Weights of a small contrastive audio-text model: 184686 training examples.
Rows from block 2 of the text encoder of a small contrastive audio-text model, named by matrix and row number. Rows with one number belong to one neuron. Each number is 128 + 24 x the weight over its row's rms, rounded and kept within 0 to 255. All counts start at 0. Numbers have three digits each. After the name is the row's rms in percent of the matrix's.
Before each neuron's rows are labels from the 100 texts, of 14976, where the neuron reaches its highest value: "fires on" is the input token at the peak. Only what is clearly more common there than usual is listed. The data: single notes of musical instruments (NSynth). In brackets: how many of the 100.
# fc1: MLP up (text_encoder.blocks.2.mlp.fc1.weight, 576x192), inputs 96-143
# fc2: MLP down (text_encoder.blocks.2.mlp.fc2.weight, 192x576, transposed), outputs 96-143

fires on: "acoustic" (69)
fc1.92 082:135086140184096109099118075093141142153128142107128122149107124117161113133141139107141136129133111120109105196109092105136175151097074123126146
fc2.92 051:131125151132130136136172120131101109129099097140087137096156103156124131131138153162195126176135134111163094170150161110117178072108140112100089

fires on: "acoustic" (37); "velocity" (21); "#" (17)
fc1.410 113:141115139111111132085128114136095158101126115107111115125098099110126123137144130137095132120109140118147192154104121075127167128161144126130156
fc2.410 098:126153131101131142128092156124183088167115115122154163137078136090115123121124100124103128145111075130146131103121110144164108112133110153126107

fires on: "acoustic" (37); "#" (18); "keyboard" (8)
fc1.508 121:141106150147151094101126141119129178127137123112123107154098092105148148146126190115132098117173161104097115125139172104102142087128135140149116
fc2.508 132:106124133153130129119109120096159080141107136146146140130094136132116128082125104139117161098138083103104098127118102149128088091152153127133156

fires on: "acoustic" (58); "velocity" (21)
fc1.330 109:095147124114137122080147091145187143122126139136123095113100111119155113136110172138082128111114173104159177159130134104130129087141164143149119
fc2.330 090:115172127101135140120101138110186088165109102134138170131089122103115145112123099133115125136121080128127125102127121128156100113126118144144128

fires on: "acoustic" (35)
fc1.123 073:101106162133144119094109136135119125205131085148155073127121147116115111137175158122115107096163149133133104142100115131111167097169092081116123
fc2.123 046:143113137134114143112169125129099091157077142152111124089181121134133078121125157137175125175136157158150090134150144098102160134084149141124124

fires on: "acoustic" (96)
fc1.236 096:121110131153142085146193129156108137150126182111120117153088108105165091170127146133135128144130174121109153141090104107134139113100132152090139
fc2.236 067:119145149151152122121108145117136105127104092162127129128116115180124104094141148160138143084140109099116130122147114122119107087129117079167136

fires on: "velocity" (28); "synthetic" (19); "electronic" (19); "75" (14)
fc1.486 080:106142143126107139105123084178099136120154191162148069123108133136123132132129123146134120133134087117151118152137151121103200147139116085109120
fc2.486 053:123140152141123137109157133155080152119124088129082157103171114167139115123145178146173127151122140117160156154139147086122153124091138126101106

fires on: "velocity" (28); "25" (28); "50" (24); "75" (20)
fc1.312 078:127130155128165091086137111120086113137166133128118126115141123162108120175121115152151121127152135108113093136124106117133138126105106082152129
fc2.312 048:099147156122134146119163116142088113139108139121091130097168097142157099115142169156169131145139163125146136145144132106118156116099123111125104

fires on: "acoustic" (65); "#" (18); "vocal" (10)
fc1.539 091:146065111109139156116165131183131132129134160143147124126107093136180134108111145107144110149133101137100132155102172117162099113158123098113123
fc2.539 094:133120117141129144091183123121132109106086153114102117094146085135177152121122152135157123149107133124121130188147168111128105121155155157093110

fires on: "acoustic" (80)
fc1.162 104:085148103143127132083155127143110135118153129153137122128138132157180143140147191144202112111131151131132139137106142116084124111125113123108143
fc2.162 103:124113120116131132105067164110099107167115147163236137156115149141136091151127152104097151134119133110147148083109133116128128121119102135144140

fires on: "acoustic" (63)
fc1.552 078:111130135121119139075115133096114107152186116187138139164104098131123120153115154166151132157133146118124121152119140130152101101118110138127081
fc2.552 040:124123170150121159133150163123135090152077123158138128079164125102128137140145127148184109157120138145150097143146137131116182126127170128128121

fires on: "acoustic" (68)
fc1.331 117:101120119144134106101154149138141127142128110130143134128150138166152097102141139153147165137159142158121159140098159113073085114138115122095141
fc2.331 110:133097114115117128118063153124122121176130140176251135153123171141125107147118144100097155120117115109134137072103143113110114126115103128152144

fires on: "acoustic" (35); "<end>" (29)
fc1.408 098:166106117088164142123159144128117119114122173140114156130134127135122115117117116167149118164148178143129179173115139131128093081128089130091126
fc2.408 093:180095115107154111129151196138131158074149130077132172120137129128126169121140185162140152120050140107132153161110153140122113093100078119057105

fires on: "acoustic" (51); "#" (37)
fc1.270 092:124128073098139134133183112134127125124098169125158102142133101153143131082103158138142074138129139127119128170128145084145125160177152132084144
fc2.270 083:138126129146123131108190124121157107099082157118106124091155096125181164111140160150161129153084133128118119180151165111118102128136156170077102

fires on: "acoustic" (55); "#" (15)
fc1.442 102:136096184118132086135138080113138186136145160134125094113141120138152137152131186117127102150106154082129153168124152120121118139140133146120121
fc2.442 085:113151109144160128135109120140165134113115096131105160118106120132134143108171088134131171130150097163118109096120135168122086171133104117133141

fires on: "velocity" (38); "mallet" (15); "keyboard" (13)
fc1.169 100:098184117112099131092115107161121148131100167079096124083111089117140133141092145141121140142127127122149163137120120095155147128118130133117104
fc2.169 103:136124143130152089130107137088154129113171119150140147133118142165142127116121137144145141121145142074093117122132134132089113108096140071133164

fires on: "acoustic" (86); "#" (11)
fc1.65 085:135114132123171155103146105132114130150143166147138126097148113147126133139128132123144105135141099108112120148132152108155125154150146144135096
fc2.65 054:103123148154128131086154096099140119134098150133114120096144105138181137139117127159160128138125153089128118173120131120118139108129176134103136

fires on: "acoustic" (93)
fc1.181 106:130089122130131132097131112120162135113130156107140115151108132166168137183144145118163158166143111153157138120121141123080167115116134136115147
fc2.181 108:139105125123127121111078143131124132179131136172240144159116155143134110144127153112098152125116113097144149085109149111112115121114103133141141

fires on: "acoustic" (43); "synthetic" (8)
fc1.1 102:110119112172122094130156127150179130135116176136145107109104100165173136081155122141161113118139133132114140123120158120103102117131127109124108
fc2.1 090:087182113132142169150109155119110108111125120138101140127145123109105090137146077122105116155117134161156102123134064155161150138121098115141113

fires on: "acoustic" (49); "#" (36)
fc1.559 105:145113097109132132088148115134124140157083142130105127042161097135170116138142138129176128125125158108133162125164169080127161134143176120142156
fc2.559 063:101191139115128128129117102117151075144089109150105132136082105092124115159147078099092110143161097167160100090158119151166118149169146164154115

fires on: "acoustic" (54); "#" (20); "vocal" (19)
fc1.375 101:137076105115127128159153149157107124137163158118089096113114173112140144129087170118144103148083098105128142145123104113173132113149148139095148
fc2.375 073:147126116146124151100187127122142109084083147116096113094167089133177147115147169146148129154080144131117125179153171108118116134137144148079101

fires on: "acoustic" (84)
fc1.69 080:133097115133154117116136146126139166138089134169136154141111135099136084132090102122131117102148129166121146109087093108115164084124120148145117
fc2.69 037:098170155152100133101133116120146111147095109157101113086149117115131112132165130150160116166151176119148085149145153106112165149112161141145099

fires on: "velocity" (36); "keyboard" (11); "127" (11)
fc1.176 085:072144114131130133107143122159151114103136129097194130145112163185152118122104109149147083148151139162120136145147132154107166105126133132120117
fc2.176 046:143138153138130136118164135142104132141122103112099163084158118146142127133138167142157130152099127131181137149134139085116161122089135150094115

fires on: "velocity" (25); "mallet" (24); "bass" (15); "keyboard" (10)
fc1.301 100:095130111145115174135116109188143155145132091120134086080144141131132185137125120116146105082143158172142141135141133099160121154148151155116112
fc2.301 099:124148139095130121135100148133176142143180110129133170108112140170132148125106114134131139122118098094120168112131125112111100084093127092137138

fires on: "velocity" (86)
fc1.332 109:106130167140140090144193123127159098136104143167096111155095085116175102106123089140145115120120134132102141122099141141085100092139141156128132
fc2.332 110:133102110153150114142115150133081137101150111139145098160144142148120063164157125116093109140150167130138106086123124143134163143119094087153119

fires on: "acoustic" (79)
fc1.0 082:127132132121162125108090131168121124129150125169153147144142086194153126121144144109153112111134120125124112120172088148106149080125122118103133
fc2.0 048:112167132148113154119157129125097086124095131145103138114179120128129079110127151132169121166131155127170110172166139099128139146092162129104116

fires on: "acoustic" (54)
fc1.89 093:160110147172113141149156099143127117115145131178152102099120121119177126147110089124147108129088110126145145141140093105086118124122086133151149
fc2.89 049:142117116114125145110133141128116130103088123126095143082165101147130151120115155142163114145122192133148117145152143127135147135090141111138109

fires on: "velocity" (41); "25" (26); "50" (25); "75" (8)
fc1.202 108:111135117128118122110150108150146121168113165139093055079123078161150154128165092124152147143145145134147125104143147147111187131132142120153162
fc2.202 090:100166144115119143146089167141089132161136126116127150128121135154087084143124102116110122142105116121170154128107052118160146130119093099135113

fires on: "acoustic" (26); "50" (12); "75" (12); "25" (10)
fc1.97 081:078142157107106134136128140151099128137141136138120130136116095139155143157155111164078140115123121156144151141135141152159118117137116135124152
fc2.97 043:129149124142140143109146138124122124134084147131091161083166110145146106140148146146168142163130196151157108160151148122109145126084142106113122

fires on: "acoustic" (61); "#" (16)
fc1.448 124:140094117113119114134142137140136154161125129108131084095120127168144140143131143121093129124123136106097153152134185085116164127116156135134122
fc2.448 108:161113142091124115159086140139086133146135122124159118159094126122080105159126133112074115099127123118146148085124104139160146106126100121163115

fires on: "acoustic" (53); "#" (20); "vocal" (16)
fc1.51 094:147140080098122109110116127106145163116127154130130082110114121122145140143107139115102147112158154133126125162138164137142092073146151123132149
fc2.51 068:130132143142129124112180126127157092112079140111092124102132092116160162120132146156158125145102122125110105186145162128129114115151157177082107

fires on: "acoustic" (66); "synthetic" (7)
fc1.376 079:115152098125139132084132110118047140118193116099158130131134091104130118131172137175118143117121118175150135135093132097118149102128136119113133
fc2.376 040:115133157141135129129167110112142085141080110146113131107167129139155101136149126139191125165129151132147069155144141153114130110116139117123122

fires on: "acoustic" (89); "brass" (11)
fc1.543 120:107129122133126089102139128156163146136123131133161136131143116151170125120130135153146142151113177158134125124100156082064120109118126128085142
fc2.543 113:137105127116127119122065148122113129179133132169238139152108158135131102157124141111093153126114107109147144084101138119120119122112095132142138

fires on: "acoustic" (40); "synthetic" (9)
fc1.248 079:095111178118139114116160116154095158162147182135119074181116130150131152143116111102118151145092127139157144105142086175143133100169153112102134
fc2.248 054:133120118145118153109131157138109120099118132125098136086168110184136123114121155134170119159139156125137103146157123116117155120100153119128105

fires on: "velocity" (38); "keyboard" (11); "bass" (10)
fc1.121 079:113132118171149136112145145102137074159136118157110116082106163176138102172128106141110109133151124116148130126124143120131139103145157114103124
fc2.121 051:104141147130135124096154116124095126135123094126101146102156106159118115125122155148174116160148143116154133140166146085112172138091165128128127

fires on: "acoustic" (60); "brass" (31)
fc1.409 105:157153121179126070111132160172120116133100145165151137142103175163177140137145119116153155130109148181107157141118162083116131135142131110106159
fc2.409 108:131102107108111130115073148121119123177128148178255132150123168135124110139115145097099154111116115108135139083110142117119114127119102135140144

fires on: "acoustic" (57); "<end>" (43)
fc1.428 112:136101135153159114119107090142135138123136112164134113135127123174158142162096118126151123116130156154140187156092137085055096136139118146106145
fc2.428 105:124109117117127129121060150119115110170121151172243132167116158131130102137119140104095167118115118115139135077100134128117111120118104128143142

fires on: "velocity" (73)
fc1.82 086:106119143143121120124128137145121110147119116154110159176120123131127143115138124161118163111109090142156172152124120115083174102135052138185101
fc2.82 052:118136166138122129130136134123103114147080142141103127082159106153145090113142151145186136174144167122154106147141132133099163126096145116123126

fires on: "acoustic" (93)
fc1.157 108:110134120153118125086160151116159124100123134172132121140136153168185125140144161129131160102149175172143148126141167149082134097125115098098140
fc2.157 111:140096120111121120114081149123120127173129137169249133145121156145130116154120157106098148126112107101144144082114153114117119123112105134139136

fires on: "acoustic" (59)
fc1.187 090:092124102140128133090146094122071165157150130125131090125140140114120115156169104103104157147130129133156179107159136089147132140160106134101151
fc2.187 050:143123125109125131138147122117085094094053136115075137101179097162161109122136148156157140155144168129139109166157137149127134100111139099128097

fires on: "acoustic" (95)
fc1.570 084:088092139151126131138161106169126120139133136152133115119139108154148121144143134126157144153123111135079127158123132123079112122170109142132108
fc2.570 051:117124144144121138115160107115135107118106144128085119112137096154179110113129136153164124124135157086130092176156128107122117109129169104111126

fires on: "acoustic" (58); "#" (21)
fc1.537 091:111130114109134143112155115133155160130089161135131107133126136137137139165130112115173118109103130111135183120104152145078124091175117137128120
fc2.537 048:111125143132117145079190118122107079144074134119098121106131072121148108121120160134140112140153130119138107158149157097119158143143179168119117

fires on: "acoustic" (51); "#" (25)
fc1.470 129:117150119139137114104157122126156177120113160131144120124111143124176139126143156120153141111130169146124182152123162079105131092125145115118182
fc2.470 115:130113130119139121119065157122104115182126124166222150164103153138126101153127137108090148126119108105147141079096125126127125111128090130144139