Rows from block 2 of the text encoder of a small contrastive audio-text model, named by matrix and row number. Rows with one number belong to one neuron. Each number is 500 + 25 x the weight over its row's rms, rounded and kept within 0 to 999. All counts start at 0. Numbers have three digits each.
After each neuron's rows are labels from the 100 texts, of 14976, where the neuron reaches its highest value: "tokens" is the input token at the peak. Only what is clearly more common there than usual is listed. The data: single notes of musical instruments (NSynth). In brackets: how many of the 100.
# fc1: MLP up (text_encoder.blocks.2.mlp.fc1.weight, 576x192), inputs 144-191
# fc2: MLP down (text_encoder.blocks.2.mlp.fc2.weight, 192x576, transposed), outputs 144-191

fc1.262:490522521553485477479505468439548505472463525493521500472492522506471488486516483464475441544490494508505499470475469480470480490478489496497512
fc2.262:504545511504507505531503508503452466509504516523494502499516503509518519528523508518519515502494470493530480486469510467512557490503486462523529
tokens: "velocity" (53); "127" (11)

fc1.322:496507515536518493485488491443548489512495515461488479470507516496487472453494475477475490506487463504494536485465527503475509510511512538484523
fc2.322:503549514486512511523512530515439475501527502553510511499540482541538515536507512541547526510490482489497490494449509479529521510499508468548517
tokens: "," (71); "bass" (12)

fc1.426:496556503520506466538464501471480517454504512528523489473488517502494473492498478506491496510483496508521490486461496471495505534532516495472535
fc2.426:480483452495483498484495471505497510539547448455535528513529531513482460464470510483499473490476516525479499492519506513496468486453548532484462
tokens: "velocity" (92); "mallet" (8)

fc1.365:478495491504487493529509475484507459498445506498508468505482514511455492501555484502457415484517481497538495512492469480498523498451475509451549
fc2.365:501482524487518482495496502511501484524522505495516491521493471478475473519483480527475506491478493427491528520555474493495460519486493553476492
tokens: "," (64); "acoustic" (23)

fc1.45:483531491500521511489482491491515510471532464492466501475506540572498484461503500490504516521490485507466499459475489486531477519494538517543540
fc2.45:471503491454517504534491521514470520491522514521525489504538451575490508553478505513546508501474492474469496495464511490496489510451539511531481
tokens: "," (83); "25" (12)

fc1.193:481490537509509459478535531458489478532463473497514488497491474493491499488522549470473451494520519487543484503498447507485507508484488517449527
fc2.193:510550549499514524540500495513462471505488545510471475484479491509501528524520446535486538476519507459519488522492492458486520490519468460498517
tokens: "velocity" (58); "bass" (29)

fc1.156:484473497507548510515488467496484541453462477460509445472475491531506462482519491445461488485503495511497505528529462525478482505519473495457496
fc2.156:494489499486503514507482506511463507498547487515540509496515496496508467504474497527485508492471485439477523503563484490526466529475495527477476
tokens: "," (59); "<end>" (36)

fc1.300:480497540501522505499489511514528523475528532494462473525508457487486487494497470465498469518483494491491475517508451496521475490519491481521530
fc2.300:515494517527535477459546512486550514472426487509494514509450477464498489515501523495508468506547498496528528530476478561474514503505473524454517
tokens: "acoustic" (48); "#" (27); "synth" (9)

fc1.275:510489484521508513479510526475506505503476492540471475486498495539534512493501487452532502523492526508506501515488484528526516517522508525497541
fc2.275:517480463520471506480473476463514542471475498527505521485487536494528485485474492488472490531545490501489511515508482535496520511476465491462483
tokens: "," (47); "acoustic" (46)

fc1.325:517533486503510495530489505462471509470492516516483492495509504500515465477539469514566495535552489494541493484506424463511512464558470476482510
fc2.325:498481456484507498479509503508477492519500472493513541516541503487501483464476533493551487530521514536484512493507515508527505485461544502509456
tokens: "," (79); "mallet" (21)

fc1.20:473512524509482465467472463487565498468516489458486508511507550500478470506504476510502495534441491505515494466499496484496498515494522521533573
fc2.20:493533515500494498513471470510502547499476491515481509474495512478501502526480482487505467492549513553489474523471490521437485503464511483465474
tokens: "acoustic" (49); "b1" (9)

fc1.401:476503512530548494488482515492516490478476484466444511472546542515467454506540484475493474530474495502516499483476511499512478516498510520506550
fc2.401:509474511490524519502518546537500520494463546524486475516499465530475536527467483469527500535526512488466525511468541536488500493501537494510482
tokens: "acoustic" (89)

fc1.404:501494496476516523487510459460487519434454547506490465499466476533475482468488520457497482479504461509475481564525448504475478503547461517462496
fc2.404:499495496510497520505480491520464502495536510512533486513500502468488479497462489511479490504488489434482530517585500504510478509479487513455459
tokens: "acoustic" (39); "<end>" (29)

fc1.154:471505483532497483515502492470512500506524438462461517461464546518546481454499473486510503504526463520501510486478482493473477523486542519488567
fc2.154:485507517463522512530482533514467521485513529531514496488527474565498494557473477519553507500498487468471495515476494501496495527454522518527493
tokens: "," (100)

fc1.559:493542520524474498508459518519507516528457546465458444491488514462505473474512478455501491541537515516483479493525474496508498473504507479473506
fc2.559:506479527488524491492515491492512463493460494485498540473485529506494515521522497539495514463499485507531508455490511507500529458510496491492509
tokens: "acoustic" (49); "#" (36)

fc1.484:510493515505499512500488470469534502502521499462467504476510588518483496482516502484485500531490477559495504485475527465501486516507513477488554
fc2.484:488505508465509511526481534506453509490542501530518506480538480573506494557483483516554508507464462472469498507468516494522488539461530522537495
tokens: "," (99)

fc1.331:502521499468506477538490482555509512509517476502513482506543544518458487512508482513520496482476488496530462505511491473501467554440465507519479
fc2.331:440493494515526475497474553535503479520432526496475520488487480473434520521508483488521476510514485496507472534471489513489453484498494503517507
tokens: "acoustic" (68)

fc1.147:472531528499529504483520479493527510521512476492488464511518511557483504522489484475501463482486513526479500552523501480484471484488510513464506
fc2.147:510468485500531471473548524504520480532462462500536531537470481478492502506512562497502472492492521531525536511493494528496521485486505513466494
tokens: "," (44); "#" (16)

fc1.98:515466535502548493493493510487544503511483515483443482478510484505481468471534511501549487491493490447482517479483474486519479528522516516485573
fc2.98:538467469533475519472496493494515541489461516506501496502470533453512481471452491459477457520544500495484521508539499555487511502478491503450456
tokens: "acoustic" (32); "c" (28); "#" (14)

fc1.36:522513500468522531450500537464502524537522474480468518500515549529525514488499482527515502486507497489499492507483493475499460520506513528521514
fc2.36:513502521420520525535500488546495495517542483482547482539482449564497513520483502534483518441450560489490522485548505463497481493475520513515463
tokens: "c" (98)

fc1.477:510526524491483515468479501500484527503483487535465507447531532492507504526488464464522487495503503487490498457520494496499497550523513524494489
fc2.477:492483519453515501537504510546495447521478495489499523508462476524473521540505492542497491437486543490512514482528503474501503442498494501483459
tokens: "velocity" (30); "keyboard" (18); "bass" (17)

fc1.265:459498510512502525481531469484501493499488460467495476508468492518500498482541518496477510478477530507529476485510516506481503509535520536523508
fc2.265:493507492525493489462478470494520520543470492533488512466477486446500470531484454502460491508541497507498504509519488529441486529496491521448485
tokens: "," (59); "acoustic" (41)

fc1.181:458493497488487509505437449491503497489545487491507494518495519503471479491536527491480478459470447484487482479519452459518466476457506512511473
fc2.181:430496503505530477503459541528510488518430515501472534483482490483438507524504484493527472513516493510502476532460483515487452493478501503514492
tokens: "acoustic" (93)

fc1.327:485479479493541508493485498498475479503507494444462493510479514509431500472518489502562497533501482450463524501484444524476493522501526550556523
fc2.327:535492521504469502491489474489492559466489469560511500491478510497503482485464503474451459463506499488485521508515463521493516512479474499467504
tokens: "acoustic" (81); "#" (12)

fc1.222:516515502516512499506521486469527532494497470472484499492486537472515483517498503489478484543498532531511509486457489499476501543491490530479511
fc2.222:507553513479512509533521518507441470520525474532496541499536480541537517545510508533546509499483479509511496489439512473509516498483512465522521
tokens: "," (54)

fc1.318:494512496512484450525504485465520519497532511433507496510495526491494484502538465508509495503482496524521479508441497484488497498503525512512552
fc2.318:482517517493509511516475520495455507473523530547514476470533496558521494552496487513541521522488462474478472514457506496528512535473514505543515
tokens: "," (49); "velocity" (21); "b1" (14)

fc1.157:487489459491482486529489505497508500492545502503497493498509517528470464494517501529512445471454485504475462520522435484521424514480521499519521
fc2.157:439498497518527479497466545530506484520428515505462534488485496479434511523497486489533482518524483506507486534453486519482448491480503499508498
tokens: "acoustic" (93)

fc1.485:493515496528541464508511443509462481518487482454504531501469513507495517493532477499500475497502494494503477503446493444497517511480537497525534
fc2.485:485517544478531493521481461503495548484489491535482447495510485496515490522501483445473477487502515509495464529485465509424488532472459500472502
tokens: "," (47); "1" (13); "guitar" (13); "2" (9)

fc1.31:474479530463543478499504505460540483481540461459510466510486493518468467468532514488492503490457491478513521512507472509509499508547512540511545
fc2.31:487480487512470527505480507508485501463513561513511471483501507498494519511487474522504542510516497463450506495513523493531540508524505501533473
tokens: "," (52); "acoustic" (33)

fc1.457:473513518514495491551502487483517526515532542469477466462527515547493471457517457474527471479508486513509523515480487497541495527471551504479541
fc2.457:502501479499514490484484456469543539483511472477509478497503537498506461465488506461475470504502512542485483516495472522474490521469497524490513
tokens: "," (84); "acoustic" (16)

fc1.563:503530500478523465506493526433568489514512486484490528534509454516502489468535502454526497512498532519521472501489523503495470504523520523531536
fc2.563:484527485539472515504451471461504551459522518490504480480517548497497475451475465481505481557528484510453483495513496514506511531481505514494465
tokens: "velocity" (48); "acoustic" (21); "c" (16); "keyboard" (8)

fc1.475:511529491510483498484503497437516517480524508472506527478510572477478478497507480521502498525481485526496506481452502496507496522525510533500504
fc2.475:478523495485503501526501534514455453504534495520501527495539483550507518549512502552566526513471463490496502473443519468539516501494525492546515
tokens: "," (43); "f1" (11)

fc1.37:480517529509506468523513490470523503464501481490493483482511515504511502493513477461507503519520478542482499497496495505468492514483526508530550
fc2.37:500524523485502515528477516498443498478536507542521502475533494561530494561489496541541513502480463478488481498458506491522507528469505498528515
tokens: "," (62); "velocity" (24); "b1" (12)

fc1.185:545542502484540490518522495504539522523477476515442464508519482532477509499501504464456528496485567506458501509507504512470504519495482500486511
fc2.185:514466510497519472449536509472548470517478449497508509516481497499479498484532523516495501483495499508542531519493462539470498482520488528477545
tokens: "," (85); "bass" (9)

fc1.349:498460492504522475537522542531513516438488534455496497495510468515484505483535495519565506491513529474519500505468486530490513532494501538517536
fc2.349:514473495516448497473461460468497551467487505532485484510491521479518505462470485469468491502553480500493492517511479527496536541522457514477501
tokens: "," (55); "acoustic" (36); "synthetic" (7)

fc1.83:483492494478513473534458448480499509479514509472514497480519510508471447496541486511519481499484485511486464529513466509495468505485499493514505
fc2.83:430497501502535476506471549535508477515433519502472520491493493492444514537497485493532487512517491504499474531454489512490464493475511514525495
tokens: "acoustic" (100)

fc1.502:489471515500549519496507504475522544519439475506494496501483521526514468486511515445485452486494533527482521493501513573455464533482496529457476
fc2.502:478456504479527501475513557527493441557460475499477544485498503505463506539468513517534494485496488494498536491494525522505488467480551519491476
tokens: "acoustic" (25); "#" (16)

fc1.492:479538507481542481519467492527509531478524529474527488488480498484477473482508513503527501464517499492518464501472462465483468490441459530497530
fc2.492:433491512501528480497469552539501488504423534513474497499476473476444517535497496476516483503526498490498478538478485520488475487490486503511502
tokens: "acoustic" (76)

fc1.497:513531478527511486488473511415512538505506452470469501466511538505514456472514459512503489517503446531510496475453515515513507500499521505486540
fc2.497:493536497485510504529504535512442459504540490529512530496538476550518510554505504552563524504466464487494498476450514472533510504481522492545516
tokens: "," (52); "f1" (15)

fc1.299:498482527501538523473476487484520506420475494487503450512456495502516457519494518482474483496482474498491518528480462490516454531502477547479496
fc2.299:493474511497520501497490506514477508503526503522536499506503486479490465499468491525491502506500483437473536526560483511509471523475499529466457
tokens: "," (52); "acoustic" (28)

fc1.541:544469517489532529490510471521484511513502527480469470526510469471489469486498507459507488507498536524464497538491489505480486517488499481493513
fc2.541:516522512506515501502549532525476444516544479499494529524524482519521531501530519523543528518480502500536514476444515464532509490509527482533532
tokens: "," (78); "keyboard" (22)

fc1.280:520474521448545491477526473494517512531499488515489480534525478524496446517497507439494472479516530554509471546520476524482502517491501519495496
fc2.280:500496500493523496480550555515482428536501446510474544508531488506495524510517530522554514512471479525517538484465530501521493473518553501515518
tokens: "," (84)

fc1.22:494524464488529506553452479451482481512510490478506521498538509514514519482539495534503480456482498484506469503491527459500524520477493500501522
fc2.22:496456526474532490469484466493533538490462477534501483498487490518485506507493518436480480470516505500475502513502485523447494523475481523486513
tokens: "," (84); "2" (16)

fc1.47:512482489427537493537526463488531495478468499482491488492494497506504474496488492497485456508506519524531469559506453478510469517475471490498518
fc2.47:493515503493513493517536539524494458528547471491498526532549470542499525527511511529568514521454490506492522474446530476526486499494568510540523
tokens: "," (54); "velocity" (21); "acoustic" (11); "bass" (8)

fc1.95:520532535465521502507495473533519503533494458453459467507505525544505493482520502465502455490481551527487475536480508506479501505520497526509489
fc2.95:502464465500525468465549517498535478532469457498521530543477478474471497500515557486503473498500508531525539514494490536482517476480507528480490
tokens: "," (50); "acoustic" (16); "#" (15)

fc1.508:468521531496560482486513447511536527528489488494457491485495504529493484479470508458500474495497538517524485532485479509470458499479497535508479
fc2.508:504481459499522468480543526511510474506458469514530519538480477477490508511517566497514474499499522524521524516489489525498530480488495509483494
tokens: "acoustic" (37); "#" (18); "keyboard" (8)